{"model": "self-supervised audio encoder (BEST-RQ)", "dataset": "read English sentences (LibriTTS-R)", "train_examples": 15625, "n_mels": 64, "hop_length": 160, "input": "log_mel", "win_length": 512, "codebook_size": 1024, "mask_prob": 0.08, "arch": "ecapa_tdnn", "norm": "batchnorm", "hidden_act": "relu", "depths": [12], "kernel_size": 3, "stem": "single", "widths": [384], "init": "trunc_normal_002", "optimizer": "soap", "beta2": 0.95, "learning_rate": 0.0034, "beta1": 0.9, "shampoo_beta": 0.95, "eps": 1e-08, "precondition_frequency": 25, "max_precond_dim": 512, "merge_dims": true, "one_sided": false, "adamw_lr_other_params": 0.00082, "max_grad_norm": 0.5, "max_steps": 11800, "batch_size": 128, "epochs": 96.7, "lr_schedule": "cosine", "final_lr_fraction": 0, "warmup_steps": 2360, "weight_decay": 0.0, "adamw_weight_decay_other_params": 0.05}
Rows from block 5 of a small self-supervised audio encoder (BEST-RQ), named by matrix and row number. Each number is 128 + 24 x the weight over its row's rms, rounded and kept within 0 to 255. All counts start at 0. Numbers have three digits each.
Before each channel's rows are labels from the 100 clips, of 14976, where the channel reaches its highest value: "strongest on" is what is common among them. Only what is clearly more common there than usual is listed. The data: read English sentences (LibriTTS-R).
# c30: last pointwise conv (model.blocks.5.c3.0.weight, 384x384x1), inputs 0-191

strongest on: voice: female
c30.200:067099144130101141126150132165125141137148112153123105126136145122182107111146156137136146150109099111085125167134120107175105105178162119163101105164150140103143128125115121102152085099106139160099126078136141135128166115081174120119120104141124129108131110076173168154133128123108147134141094138111109094123107112176140138128132085124125134130138141125157129127113114111146139137130109139105146118146101093109124117122162117097143138133092123149146167135116127106123106144171125140103095160103125108124173161113114127192158148164079155124172065146128104102122128164116113110

strongest on: voice: male
c30.187:121103107144120146179105148109110132112130135155165105140131173089107211077136075132136122116125161151145118116187139126102128141102142125127139118128128111132113165122126155147135087122123108113168079075102131195167147123116123088104151128164133110134171132149146101159095136079095044146144099113132113125114109117178124126122102143125062131125087115153155129156137135133145146111101138140125126105106111122145144080132132146102151176122140120137137131141149124117123130126139164167135154126136084091112115160165196141153144136113136141158106115112107147160130102140150143170

strongest on: voice: female
c30.314:127139099127098107121094111149122179108128150111116140157133077122092156137115163170165153149147195138155130085108121135069101131098153146123124144115175134106134115169104103114130162103172087126118123079148144140127107105096098121116118080091117131122129138150132129134139153161125138165149106115108142108128169187123112086139110126093141119099154130085136111120115166116107134113081151166156113129117131114159130111141098113141147124125134173147127115162162110144119099109141134152154115106081158145158157135093131130142108134135114140132129141101113132165114139125119124109

strongest on: the word "said"
c30.166:145122124103088070147107150154124083091106111155153142120132135186151063135135140126117118153084132104119098121090123167143149122087130138130105121148161157140134110152120111122098074089107165097125121130146093096098182085121089166124134084133098063181170098102116125152101128124103107157150121101149116112141091130139087128095122122128144084117153103123116159128095129131137117134125127127115147104108149170135106080135114125158107085145109104144129119119142147119104165114071149130148134160127096130169113170167127122115141139101115113111161128170103088110151100117097149148

strongest on: the word "and"
c30.374:099118065101214173089129142099155212074152106163098099159154112139149172129178111115116091151089122120110138126163124161141125164170168086100145152137092128114082137112136160126158156142145158165095102109141142118146139148101114113155103161116183111154096134124110146160168101163098093089115132098143121105159109092146123135120153125154082167173152185128110124144140159153144105137091152154112143132115193125152118103116098152121106141131147151100124151113123105098115128091116112092089099097127153097123154161130123123156120119173163156106158134126115129112138131141161104113

strongest on: voice: male
c30.177:120118074102115154092148088150090155159180121115167133198133129130089103106157126146161147151120131150139127121112217106162184100122107156092158139122145109065146123111089135116114138169100138154105162108097144122152148131132158149133116128152114127211104135148133092115131149122152111106124114144127161147141127138117110143135143189126136163153125108135141101148139113135137108138148110088121114108117118155124092149122147154131136141130107148094086151111149124118139137109111128134141178109102154142137084144154137095131124124158122109143092130144132153141105103133140122129

strongest on: the word "yes"
c30.208:107128119110098081119109110154115123140109091099103143128121135134106107130141168098081115147130096094110152105154094142094183145128145118116110121156117142099085051139122092114148158097130130114149101164109138161120138142104111133149151130122127128141135119113098081147080143130173096138115115130111162128161117119132092088148113123128112104101100130110115084151163148132159136136136089116134128127163112103140128161134123098125136121113133100062099076109179143134081115159137133162109095120137155170116159166133167117159108153116113174145129145108145120123163094076151092123

strongest on: voice: female
c30.298:120143158124108163132141130141139091089141086130111195108150082076085119150096177126118147107131125098126161100104092137184123117078059162148088156105168136097152130117149144114166188089098122147148152171146101157123079119105121123124152125167098127121115101145159125170163094141107105121117125111129108105150102129116136135107138147116090106149129147161119128114116145133184159084140143109100115114151151133085144147141126128110160168101130097121110130123149140120148124097106145094118137112139175134110152114159085146120126098056130173126138158149150092153155083143106091154

strongest on: voice: female
c30.304:113139079125151150105117139114116107122124106129151116124139123106125089106148121143132123169112118154135119132144106132109110139151162153107143128133101116125110112130092099108115124154113143110167165107154164126165107144070109172136190135124154169142190145102141130145117172092128201112126152122170134135145170148138120136133143135135098117117113151133075147118126131129140118128145107095118138114118136098121140129102112091139146150144100114155146114095112129105132100082140205113173135101129126133127134139148114125143142121117110110141157100111128149169171133096095096132

strongest on: voice: male
c30.217:154125103083108173150141075126129181137097123121118164108129124087125193142122152129149122129113137112130161135139102161154122178117097146073148179117130111083138115129083116134098162102119148116120098157107162109161168134152098137146107159115136112122143122137103117109116115074125127127131171121128138162118133118203137137111138160129140127093117146083128142158155190159122138135129099148115094120122068123168147090149147071126117172119123131090158175124117155167129149118190107126107114121125146097159134106167103154122158134101089102106102078146087130125124129135155076150

strongest on: the word "said"
c30.194:097130113074123160167138113115099109136108117125105129167109125114146115115115139141074129151098132116152157184104132123072139090038113132161088136130189132113208093124125112171186109061139130151113118145111105181136160095100127093118109146168103137131146083141124100144118094154120113151177142135137128132113107148093104165117123133138118133103159095145149177112128108110141139127120099131125109167083119138123083133105113134157141146166133161123134118150123129106121142119107142134202135141137145110144135154089155098098143111148126084108126135117146184116094121152139112130

strongest on: voice: male
c30.358:099103114163106094116082133147114107182115123136133155149137150134118155173137168112120132123101102072131119068095105097094097179122122128086112158093119115124141130128215152114123106112136141162114126127092189134143160104165103133119103108115124138137138171154091145118141111043094107118091124136126125136157158144115106159112115077137132109117123152124153097129098126141140124131140109148124111148140143113091098096128107173179113130098130147091112118127088133132097182129137126128150152124132118154159119176148161137152068118067118135147123116133147138100126131128165114107

strongest on: the word "it"
c30.215:134124087102101131118156137083183099096114094179123139102152176110117146136183129104090153150107155146124114123159108115172167133099105111151174179106148133109095113153121129146162117143086117138129123121158157155092138166103096078135128155159130158120152104072129117136093116116136125141126151121137107105162142109102110084117125125152136113146122144116109153128139133133137147085176174115126158112104138160136147113160119127130144145108082108138121116154121112107134139129107118142131118154125069164117088137132138179140119094156127121138136096114154138160094111122125097111

strongest on: voice: male
c30.259:130138125096147152128113130079118142120063123097106156120130098088122166181174136098148179168119116139172085143135126150165091111127170127135093136128141119131144136175161158162113104105151182100107079101101096144143085079114122101132134079124150151144166142110162143095136159231141104231116101127106148111126116142135062174151105145166136167124171128133107157146100152125136098106131146113157136144131076142102137130127176124149116098116129179133114137112098185113133084143123158159140085147159137099158115146124126121151152113115144105108159147168121133119106120108153142104

strongest on: voice: male
c30.47:105116182093156152123116127177106158142119128117105073135182127174135162119160096134103103124097135125125133139149090134167118087091106083088137154183117136085135113152131122127099105126119134153140159194110097148100135143131165141187165133128087073098125107094115126073122095111112120109148086152064131109173149142149153159104088136087166126135128131126133137112104121076129129139123143153136122151124155142148142179111145158138122171157149106104104173121131130102127095126136114114113109103160173136124110174115105142091156172126082104099109097143123159142131122124127164115

strongest on: the word "was"
c30.266:142134104124102140122110136131092167141115118192142126132187102134133117096110149136130159174139121157180086117102119140136123130166153118110083168139114086191147170105101163127120132153088170144103152126141156174118112121112099081156134132136084128119146123106084111165153105136105133134136151141114125113123132096120176169142133104151081149121149144131064112155178113152123139128121110137144093145172126160114085130129118156156117081138166193130131187127139142091115127090098138148100138118155157140120098140107120127150163104097138153158146119113142126162131120136180127119

strongest on: the word "said"
c30.5:118154103173144142149160164088092155123148214113155130101128141088111160148109119069108147132135107131122130159116101144100130116134132169164098156129129158121107163097165135119112119125146133101153088137085150107117101107108144136115121132123173131101102109083107117159124129181139100134161163110124098127087122114109122141123114158115117126133092148110151096098124137148087122158108139163135138152093120177150122126115148126149102146147154128167140114130124101077101121160140108146122133149146115154149163232128137103088118212134098112119125118152144104123093128144127135130

strongest on: voice: male
c30.117:163118088100119127129074139128084161118129130131152143122160126129131147134138142116110123128136107137152091127089136131135112126162141130144157187093113123125145192087148119119130093109090139096098212133129154123154128130139113129202130165117110113136130114108127147160106088124136089119147118100098143121082111124150120142108151146156135144126097108161127127162145107105100106087113161141163101116157128123127146119136135151121121128098169096130104108142128119131122082090112120163179196114112102125087120137123099141153178121092129136149115131151158097120151165125090146123

strongest on: the word "he"
c30.243:131116147144099110117150143140106136069115123139123087123128134110151118125096129099120108181134113183114135112131115119128099123126149140096102164115088107134206109134099140112124145110172126125102116123104129139098161152150144149172142119121139120111104149119130159142163110123098122148105136128114134093158118160112115069150121179113117150114109128076112154177104127123130113136145135102121113107150150117160129105146131162145132128164153131135123064111133125127112086141117136148098098140134117122165133082112126146147103120144120091141100150153158140139151083130127110193

strongest on: voice: female
c30.319:129122150097134140213133083111129105177130094106074125141190110111172130122098146136150089197076124183133155147134150158150109150134118104087117113098100114100172158143103137122125137094091131172188118111111163120156115173123145165120114173128194137134118130095122140102147126109086131119174096124099115133132089113120134113142126107131160133131107145061140136151127125116118121126132151106123138115151123104125119134113150128154148112103120097122124062143128142152121122162155106143141138148092184181138107181154117108154180109146128131088128146125143134130140130189100137134

strongest on: voice: male
c30.26:125139146124168134075110123155148128170163155143103127101141083103100098116099137088102114099203115111127121107185095132135106145128162136127150100141121105155140108139081128119111148092096122139093150143187151129146103109164208121112091195146147148111119140121080114146161118075159091109076191141122109119131135147113150112117102100110096144170109126155126145142137121118149143117192161100140106103136095159133141118129101117116128138103166133121137117135131083118105109141113126153140134129146085142104182126132108143145127128145137143109132123134175128131146097119109133131

strongest on: voice: male
c30.214:123151146122083123117091102134099125111119089113150101166175085132103103160100114133140121090108102092130117135121121115134111106138179109106133192097122121155092186165127125194092158156175119090164109085105160103196140097117176123111128134156161107091122133143167108141151083175108119100140083113145135148093134113106107112154189096144121133125162118133123140150135117120152121161151138124109144110084104096128102151139135115111123090133134110124081090102156131142091107128120096141112091152098095117126115190137097135110137167100101109147121151108101136145125168133140140122

strongest on: voice: female
c30.320:113151086133166100166181170141094121170100159124178136088136096147109148084131150133132128205120191135122107149157123046146132168147118110138145081094079126085105101123119155167162170110123114118149123103098131132176114154086140140130176102139121135177128073133198152138126151131165092103112132116111131119137113134171125091093146169120172118106140122155134096121108106144164176186123169092117107126148136127117128142172127126104129125107082105157108145104132128145100161132111109105149116115128149141118134076152143157115120140117112130139154097108133087158131157129094158129

strongest on: the word "said"; the word "he"; the word "she"
c30.284:176101085110093099150127120134156127153123099153108096130110119126127112083097124165097178191130143080144146139092122109132117154134126100111058132198132120160133111163128087166109144120129173124104117174142136120074111113130121113104199144138131123185115153118113080139119146167132108128119144093123150098131103153107084121096118094140133130098129158113148155163118121120149162140151093129100089136117144069132084133124111103158085135111115129130123144121097149098107116093128138143131118104141081145172087166126142134127142091173104096139138153106106101134110152127124110135

strongest on: the word "was"
c30.206:166130135141094091128077161158085109123087143129155108088134166151125146074138086146108161136065114069148076137099142113077072108144140124144075098138126168114154145169061126126104131102133136111129131163147115158120124113100123087100118110118100092171137092100130114143154110199111144192143138154111125135149147116150143112127145134149136115145124180097146117134150125125143131113126127123107179110113162097097135133130116168118134105164166110107139132099135117098106136063199112160145134129116120096123111142097111103153100135138093148134125120111132126140155121094138114093

strongest on: voice: male
c30.357:167103130117090122164144089093103119116118099148118117127158123095134148071146103121138121140151132143103103107107106129109136139133151105133139141138135098163093149082130107142115145136127129116164105129103136172134133131098139151104096139104133119191134127111113101115084113146139119143176139138123138176152149197131149159117127118150152131151109153109099127139163144142177111146112113172169098139145115171116097136132167112128144129126113127149122140103123158137066133126149154123124123165129131135113107153100107137088122138106111129142107147143145123097106166141133102128

strongest on: voice: male; the word "said"
c30.179:152119134088143161150156137136107114157122133161122125135100134131108141086132115101107133158099173102126166084136147131175134127103116129137112098121084174123136139137095122085082143160115132115121109124137151150133164105106153136115168131128118173093101110125131159134135152109114114106126188145119106147149121122173129149105120129119095196115099150119111093145157131091105092105129139124139134117149113122138090129133104151127113118126152119086102144150138136132129166138144158151145178095133163105132139128117141149165125130180085089154081127121084132119142129151104143091

strongest on: the word "was"
c30.332:130110175121060158100135169142178091130177125083157122069168094098095183087187133091174094085158121155119159144093172128112175099068149127146161044173167173148110162147136183141070109097147116146093081059120127149140114132090121095136110120140168119136161130158090131167179165091119175106143146081110100125089135104121121161123125141112131119152127130185169168146112103122121125138093148163100117124121114110109134177159132134120140114134172160118158145155123112127125131157121131151136115144106137108098137113176108130098130138101129142133114170095125143128121148143093145111

strongest on: the word "was"
c30.254:094110143174130143109112132115129139152130163103117152144117122111111106131111117093170134120122112128134129130152119134123145090127115159153107104103152130139138151117140093091138149125119146125132147137128091116144082116134137110109118127120143071142102105160121123094090074132140077135127103136113132151124095115096124120111164122092161120212147129127115128148116156150145111107138133120116130076137115157142119164133144142155159072145140123119107076161131166190081099144116163116113131153169130119150121136134133115139130129082111133150149109099118168147082141173126097153

strongest on: the word "i"
c30.122:168133121115125115128100099110111121160151171136110142148077105150092134148098102107161171112149132117117115110146128127169150163153085120140140122126113078112127141165112179167105131168163133147087107146114138124094109127098160122118096114120132115166132131100109131075096155112142149115166121126136090115095144078129088132121099134096115156126149121135126125107166156142152144123166109112096144110197121110144105110186113091133095136118142121150165125150135096121116139127123136142128116128119104145113111187172056130138137160124121103140122128129095121150123134157120148137

strongest on: voice: male
c30.341:108099154144115168150101121110182147133085102147139116110127150166110150091122128129094070080128148110154137095092143156164133157140117101122137161165118108097126167127122098130114127149108143140123160149130116110110119107107086106149141059109110134108118170153075164140120172133137102112125135122110128114152136133097107139115108148124150082121169151149139134153099112109182125147107120131112162153117131141155112146141152101142127106125166141131133162108127129193120103139149136132117125111106126076131109140126143152144143151127105120142154155102137104125138166129161113161