{
  "arch": "ecapa_tdnn",
  "model": "self-supervised audio encoder (BEST-RQ)",
  "dataset": "read English sentences (LibriTTS-R)",
  "train_examples": 15625,
  "n_mels": 64,
  "hop_length": 160,
  "input": "log_mel",
  "win_length": 512,
  "codebook_size": 1024,
  "mask_prob": 0.08,
  "norm": "batchnorm",
  "activation": "relu",
  "depths": [12],
  "kernel_size": 3,
  "stem": "single",
  "widths": [384],
  "init": "trunc_normal_002",
  "optimizer": "soap",
  "beta2": 0.95,
  "lr": 0.0034,
  "beta1": 0.9,
  "shampoo_beta": 0.95,
  "eps": 1e-08,
  "precondition_frequency": 25,
  "max_precond_dim": 512,
  "merge_dims": true,
  "one_sided": false,
  "adamw_lr_other_params": 0.00082,
  "grad_clip": 0.5,
  "steps": 11800,
  "batch_size": 128,
  "epochs": 96.7,
  "lr_schedule": "cosine",
  "final_lr_fraction": 0,
  "warmup_steps": 2360,
  "weight_decay": 0.0,
  "adamw_weight_decay_other_params": 0.05
}
Rows from block 2, named by matrix and row number. Each number is 500 + 40 x the weight over its row's rms, rounded and kept within 0 to 999. All counts start at 0. Numbers have three digits each. After the name is the row's rms in percent of the matrix's.
# mid10: scale 2 width-3 conv, dilation 4 (model.blocks.2.mid.1.0.weight, 96x96x3), inputs 48-95, a 3 kernel for each
mid10.44 109:508510481495580458490476511507470545561507495505443495560535483514490410524474484520449484494557513435516472518470488505565502583516426490474533553462439559488570515559541458490515573496591498487424554503521532497526390518481571466492429446525551555569472528468485489521547457517431443482461568549550501543461442488449490433461549479582540510559454538449516484606458485423484515587503536540449417492538514483439536498472490557463506
mid10.45 103:472458507553478445548551522469562512541544465493555561488422456466488538505543480449460509483469459510484494461550510457465449493517528545541486447510572454516529520532543503527519501516457517510502528504506420538472508472456472527588510486502566452480531481499519535473534478452546475535440508454519531506471459503486509500502516512583482507435529402526491455431497467457473514497460493568486549565452530501506459549503505507447504
mid10.46 100:502466426493492475468513436481499427515541470487561497550504565470578495495509443587553555521436449490564547550495459554512494490536494516525483567499498537480544465491516551498472515501436450522475524495504558487486480413506415514403508543478464515442479500462510595529470478465469491510515453630430483475531487516557441475466544539510525507512470448510540460488551569405442504515410442542546501546492512550512485507507512513473455
mid10.47 101:508538506456461500503515536480453466480450438484527564534529452590579446530526548472527510435454432524558509541503474462445522501528423501483471508567549521453403537546482489459458458502471440535489565467529472541487478527450491547532465477514515403555498472534565499511500474557499491445514481503459574501536513476534556479426455489538476474529455451525483477452512516458586487530489482488464566456532458534490455521548589504548518
mid10.48 104:536485549484536558477496581491473432471490491466515509503517549449501495482532568513474516512469486499494499508523513487504463506577421512520497501452527425481512425457481536556498625540571465512466495479502575510603442480502529518525488552477521517449514489471447514507578428501491615562534472573566503522514494527521483486572631482523619452542514509552539484550509507492490480539552477528513517516463464439457446496521495470447531
mid10.49 106:451492465533457430559482536462428510469458526486482563430562554472460541528522577488583482560431481432479547460425478545525473453485489502413484527555473555579507483526444494503506458489462494533498500581506443470545544534501499474475526525437465461450550521511585441528456527572514496531571492538551537488495556399482525471406487479459526552544519447496496439466433420557475421483518470518446503482506508525520499580486475488521481
mid10.50 097:475434574520485445420489486524493511545484509405542449481539463513470459454494512535548514396546541501461480515483462507530454511489526388498590521448583509506484531549446529489503471456555477510432469493504507486481417501447473553471489560546480514515514487515447487524494498516404512461435497509493513492433576555492510514429536507498464519472573420526482461567487519514533477526522523543485522542523498545475534526486568456407510
mid10.51 101:486492500559507508530405508529503537474523510407488561454515567518518407506412487543591482478484510500456462587470533499500551577435566454532464558529549482489408487477404555504466486527421506470428450489519430513458525531536516576511529436460536436485491550549525507504419518472513500487457498516538497511502463508495458499487457451517530518505451514470476453457547527543437458504518475451511478459542532558481527570484510443494486
mid10.52 101:517501504441480511503600500543505480486444477526457458481491508516530481543537547484494507467467537461483547551541476539489539459520445506503447573473479506534454575503452459489543461523597521454523541417498482562484545428480596476435469534470463533489522529526547499516490461486412515503525558494483522511429501506490485509541561554468526486408506528484492560431529509450449533509519471532498536524445563517476490494592514490527507
mid10.53 100:500451534502529583494517536443548568518429511506440592515497535465516532503400509514513523474522553487515445565542513440497496480509535487464469478405484474601512471395411569458519463454545524477516515479523409498426581514524609492447523509497553468472583481503521477475478500488524407520495460487565472544506514521536490521518434508555500524548475448486417542507537519452475523579494549553490452539532473522536446482537498425459514
mid10.54 097:493421552583585540427478469524552521434475519465519553478468623470538539523543458456485464463504568475406516491491502537439483476480426557492466483522429493607493439477522464512451516422436536456495491550494495479485470477445470485567488492546508503472462461510508502536466526475481508548518472520491478467477487495432488435527510523420475507446530526488481466515576496489456442540420570455464481529482532569530530489556456468538540
mid10.55 095:492439546507476479574477473457513440539485520465508500517531489535478451490510523455484473488594448463489524446529481557570481503490481517541458506460477536492552557459553423549466485529534467451503477486431488510460512492517547496461464487537522495500443495548531465476426491506571528476493558483505467483357567465457588562500493532486489440490414494475491406517513500545501409529458517502466549581472489521528468515515531456461494
mid10.56 095:550483561579482438482501457507459479522462498536521482572512514489457459500481448520466490459476436466465495589545520487520508485482461511543512503505494490512575471518488476501524436502562511544523470496467532492468505459534501489424550471518541452520512538518575463550510441527520465501528492487466524482470500505600569437521520445552449593556524421565453493534503474498517525596527474432500497541506483395465530419532451408479508
mid10.57 107:498499516492532549515559458524557551467441497480438515467531485547437468475482410512515524474513532504472516520563457488463577518486492483510498496522427475530518474447432438428465581519507509515487437597534461498518427478522543477529532570545540512492552420527479467513412453483487516481499497550436451505614553446483513559461505513556553481405496451485486456516568466540482497503522548491464552482533505474558455467464480519502443
mid10.58 109:446501508457467516576496493451489508523502501549530495544512449446434466518537479521488435486434499505465523481495571613477452501543531381475459576507472552469531458584521585492487527483536441488465527462485464414559540582525483491513531485488523534531454557475446476575583541414414503595488445510517474468589507528476440565569491533505506524601441516516506481506488536478563481410472522539555552453481466523463441493514462522463474
mid10.59 090:511496466531438514433531530484570516499539533439466445451514488470482477466492526536516516510480566524438577445479527522524413503482493413427497498491483537523492504500469505482516556444532549472497474479482501515493427438485471492530584442424558608438557526478503495496453480437489439501505495441443515461527509518553474502514509495510530504522519485478479529490513474508512519501519508490558485433566500524543474520497496469529544
mid10.60 092:485521454615474528522476476605553510567505531508444490487528472531506453453428515462475505558421473546525461521494555511545449418522462462453514519539437526545490554503500538479455509580428454617538530508547512445449489440490446463522555494509520567477528493512489557452434480475432545523520560562541498517496478495498462451459531462454548476465519454510528476491532536422586500499539521494482455477488573513474460518512475465502549
mid10.61 103:460448419476428532486516551493475556508445437537534444529505466556519539456462539452469531485482480472560553384531500468498461528532519515455471561483493500484552490462447554508376498523482549536444503495569551512518485458425496514526485497505487523497544485482553537517543538456491532593503475392469505500490487545561464542517534501500487493543521517549523498530577529451560462554496408464494474523480530479483419503460466502484498
mid10.62 102:479484461532566534501492484525480518465513500486480524550441490512503446499512503462565502546503470515478484487553453591414481468499463567506467505541463488490549454530534504509550522586491465482426513451539528480508467551484544560491554549490525536441501494479512455480476534475512476467493484468488476452477597508517516492476522488458515479513473468489476465450504415511472558487466515456476644553460440487522425506561433503459429
mid10.63 100:514517474470499521555458478542493509453593433476558441497481553503455495479587464452481441504487559520424526491529450502510532471546519497520510522489482480494529486476502507478450456463487473522476550500556481528482556478491521551460504505460460460550533446577591528450500432460521505488434529542562512500497485486462423487517483506516468464445539517584517483471483514489538506464515451483464472432536466544593478457493571431491495
mid10.64 093:459503516427515510456487452526450544481533490491511430525518440383538494522523504463498471477567452470553526399520564524481485410474494423550550461487497540519477477431547445467503417562481528483500466489491424506546458553526482528469486516439518444510427551452395469510445499506550485496482541507450536463446486549444498511430563517476545506467480504459506462506551491489514564515507443526585437428557555468491538458492447435500498
mid10.65 095:447513482438531525506505471504508491484511435484531396536531501435484462497500476530457487516477418513448537493456484526478522489550444424462430489479499530543481505473479481566518474467548466479486519510572464447493531496473446616461563538484532536489554536505444554507479480403478514532519532518555526437562507516515485465493507521559503436484542505495512491457579439528438470440514457554505528496479487500509582452491516500517546
mid10.66 095:532441453482463503524488496472501433536511488505487482529476502571538532412454512549511486515493434516516502512523444443418470489547527530481553432501516567494559453537521566473515509480476532480451521465457492506519462448527464445483551556492518434505445481513529472408556498497568506490407478428476507489483559496504532479468467471483509592521515486440506387479496400607473474544513432504479596526468482460517511461552509559490483
mid10.67 100:519471436499496554524493535554549464576481532546510520524486505542477488483498484466508497515489502576488480520541487540505518469515508446459492475533511506542498507518508474448427413611492519487525461556515464421526496493518554483547540482505595455461541504488486510494449521475670420480560509449533470526431573488473491471523482527456469537522532415525552486454498446504475483584479427472526451471572492486478537504542547408473557
mid10.68 092:530497492521461506495457445478547512447521543442473411521527519454460459440512475446542523466512497482522570460529492467531513491487527567472491477475483452488530469501429528489586428533500568536493466524473522553504481571484445508531512486469479549460435469533514455458504513439484463482473428492436471512499502472485586461469545462420511545405500485486487464478514449495570504453537486443527458520469466504490511555458490577478475
mid10.69 106:479510550543536497589412491509450517543538482499522476482556505504420567537508521527526495511481470513497546518508487528455505511541535481496463505458568526510523511467498498551524447498444504495497500498440491458573475477550488480488566503578485591425520477529563468487488477481468525480488447459555534444469532620546483447519531474564477496513474495497456508580526419479485487523569535454409460492465470563546544579504523423536527
mid10.70 102:516485411478601570524483541493468550488470519411557474515548510511532436504490510526485526469516506438505506516550468513413534527493468532462519595502365488506420497459471509466482507488529470471566554548519466469484503541468518499501514483504496444500454521547474452499458491506498510515468418471524462513469445476504451561558554448545509517457526483494512489497471571540546441496530538485489501513484564461468585491508536439475468
mid10.71 099:494469454505463566480443479498442501493521460492546516547511447549481539485570505530495498497524514543457481435511511555550480493569459506533546494485526498492449466488566473493598428423540475541535480460468434479543456528519456571476458529501496437535500470557520453534583555461506477544487487455466509502457553456478553471539536483525520534472561527476476459468504552438476507470472456440541511538537541527467458528504528447502508
mid10.72 102:465547553530514475518548479524487443490452534535482443467449451516541518514597516539431499550505490537491474436552459506514439556555507517540463454479549490520540447464409526419469562530404552532443503453482562471542479568505525508538441516478452518516499495497581514496492576524500544468575551487537471498503553528523455462505473469503540535420497386468452592512506545501417482529450475480499561510526451514448519561542491494461515
mid10.73 102:546522513477524481503459436515535545492526554523477466525502510490509542532553476517558517478487485567462528495440514402499464502523574552504483463500545530517538515499537531456494512545492468534437458477507441564600547527480487549477445469452561455545519474498447516479513550443561539450514472493481496533474530520525386566507438489493588498505470445538345510451499410502507530454506527462449493500471523475545481541540431479540478
mid10.74 096:540522456482531500523527559491580541454517537462444503510530478573470503522526501490449527487507515579495534519552546447457536472572480484529517498479509552461499492483452520552519525469540494513537471464548558528512447500574565501479544504463511527498592500547523528507469508509475506485513463480463522584431547586540440453541476505504578412522521531543469496478488488542512518516503454504452516469565532431503528500456450548503515
mid10.75 104:478458561488506523549447486497588505501529505394536528446449507497503465489490445569528465454447481607415591492463515580494544525463469452564514511420510511543578550488462531510471482546484438532494497506497493495456501475488441460538535491510667466523562562524474540521419517441548490514542567522531476410432466523508468521482525527557511489581528478596522484526550500464495475528475580537464508451503514416475457432460484510521579
mid10.76 105:598517486475513485426516497457491495509525551524474473548525577521485550471546497500506572461482542513513479481516459547465562420503464580480441527535507603549405444524487484543435491479554486597456484517439504496545529538471423489461532557498511482477487435468533477450456476564533478575496536525454543499467532525489560460513460516540586513463475598555577440484485492477521486554531580449480492526507499429503443530487441481465507
mid10.77 096:549484527469471526458436493448461527580461520482508472526538525504441455459496534480529504529423480476438518491462496470516552538526435467484420560564506451551417431525600483485479539450456478521644476575543513479485504552526578565492531519484477469468488480438513494486588506516520564485453474491496510516497468559506511495484449480486495481459488459544529439493506497477483505492539503535501497424529536454582526444546452544521536
mid10.78 101:481511485566396605522530512457556502494534456476471519481520554577460455497501443466564482520521526449532491412468516456488563465471519475440451523540450459472475524527543531491489462488461525506519543474447475509555541505560447470505544452517490484548461477556454459510466514456533396432502429584511494480549563506535464522514532533539496473434464558497513539470525534521454458507540385474523531464506488551447478535520478473440466
mid10.79 100:464491431478482467576495484441582482556462516456522432542512445459430440473446470567466520494525456519504554566565462515552430597496480519430443549504499484528472477513465533452508500467530576468562522526541490483501414555469528446539533476529458510478450512527520453499497541532596521479489523434509443529452481575536514462564490486518504513544460464479474483478564488435443530492487479477435445514513491521543470524545526468511554
mid10.80 099:454538528469529537553493502516511487533499454546541543566550586504526509544531518471462463453492510476481515534487511542478508481495499455510520515480463459539478535493504464457490429411528500539414524467551487434460566485401576503505512558470492546556480621551499498437571508526479518483485537533531478488414506447519467449398519463427525461451554538513477513479468531470456483500562505519495441495513475469489497529473570515493474
mid10.81 096:541552411445591570547442557489548392507464488582474509490497525502400463534464443493477535431571548449540559555596514470530520504474478460516532441468464541525500468507488483500470520463550476494534471487549440444470529535416468487467465537481451517493523451507482477527545538491511541479423485538543436561527457512496585530499485425516502478493526528517550464486474585499493526509522529496535509501546573480482507419492499524451465
mid10.82 101:455514454492559537508547478507476526475485510545525473431504429473446483572432506553486410496524419549562490534443456563494492511535508476550474506527491526523459452504511512485514470536469489486499459473472513492483458514487490589452536427512493558461507459502469501508466441559515500497578513488454469479471527464510490438470594543533562478444473481483611506536527479568490607477510496463494480512481465548480487414480486510495516
mid10.83 097:586452439502538502469494482513558469463525546519487417527491506492533460494468474509542491465658495503602517460545500485482497456473493588494478571514450502555438540467473532488468478480499606466540516533520501548479497456488505435532441510503449482527579516508527445493476529477479445416494554524492528506441571488453527475467454509452548488517507536518507517537622486457545492474514483482406566475561481499540503566477518515510494
mid10.84 107:478478449498537494594474560536528499532480478459476433467515510467470456485530530464492479492474483480447482563479522491472506511540489502467514491545522530508474505503481478478505546520545459507499432478531502483511516516489523441539577427530510412480469472564503518470462484449514498489445548491483489457467601477505504580566444473482517476445433553424544543527476487508489495468553485495505534525448469416440498423452450440518444
mid10.85 098:464492510524499494462517516451499457483420425510520462482512500454519634489498450536467549427526510501559422460464545510516460451458484518501519486515469549509558477437448570526503550493505501496538509510530363503552528443537463484491425492498468514516465487518522493489465483570485493511478505549469444482453451537440542507516531516475545542481525465544506555476503527503468528465548551438537526503496449544465466464513540420498531
mid10.86 109:510498489534476493514532456445529427562483533494459448450539406471555511460428534499468479500505464487555434531466491478474485504533532458478541457528463486534528567478541499550559515494458472571512493534512516511539528524510495514471506532439552506503504451576681502518464457525572510439574491444563524515485528493526494474467510487501516551444473486467522455485490527549549556554514525506514422459564516516530496399487595484470385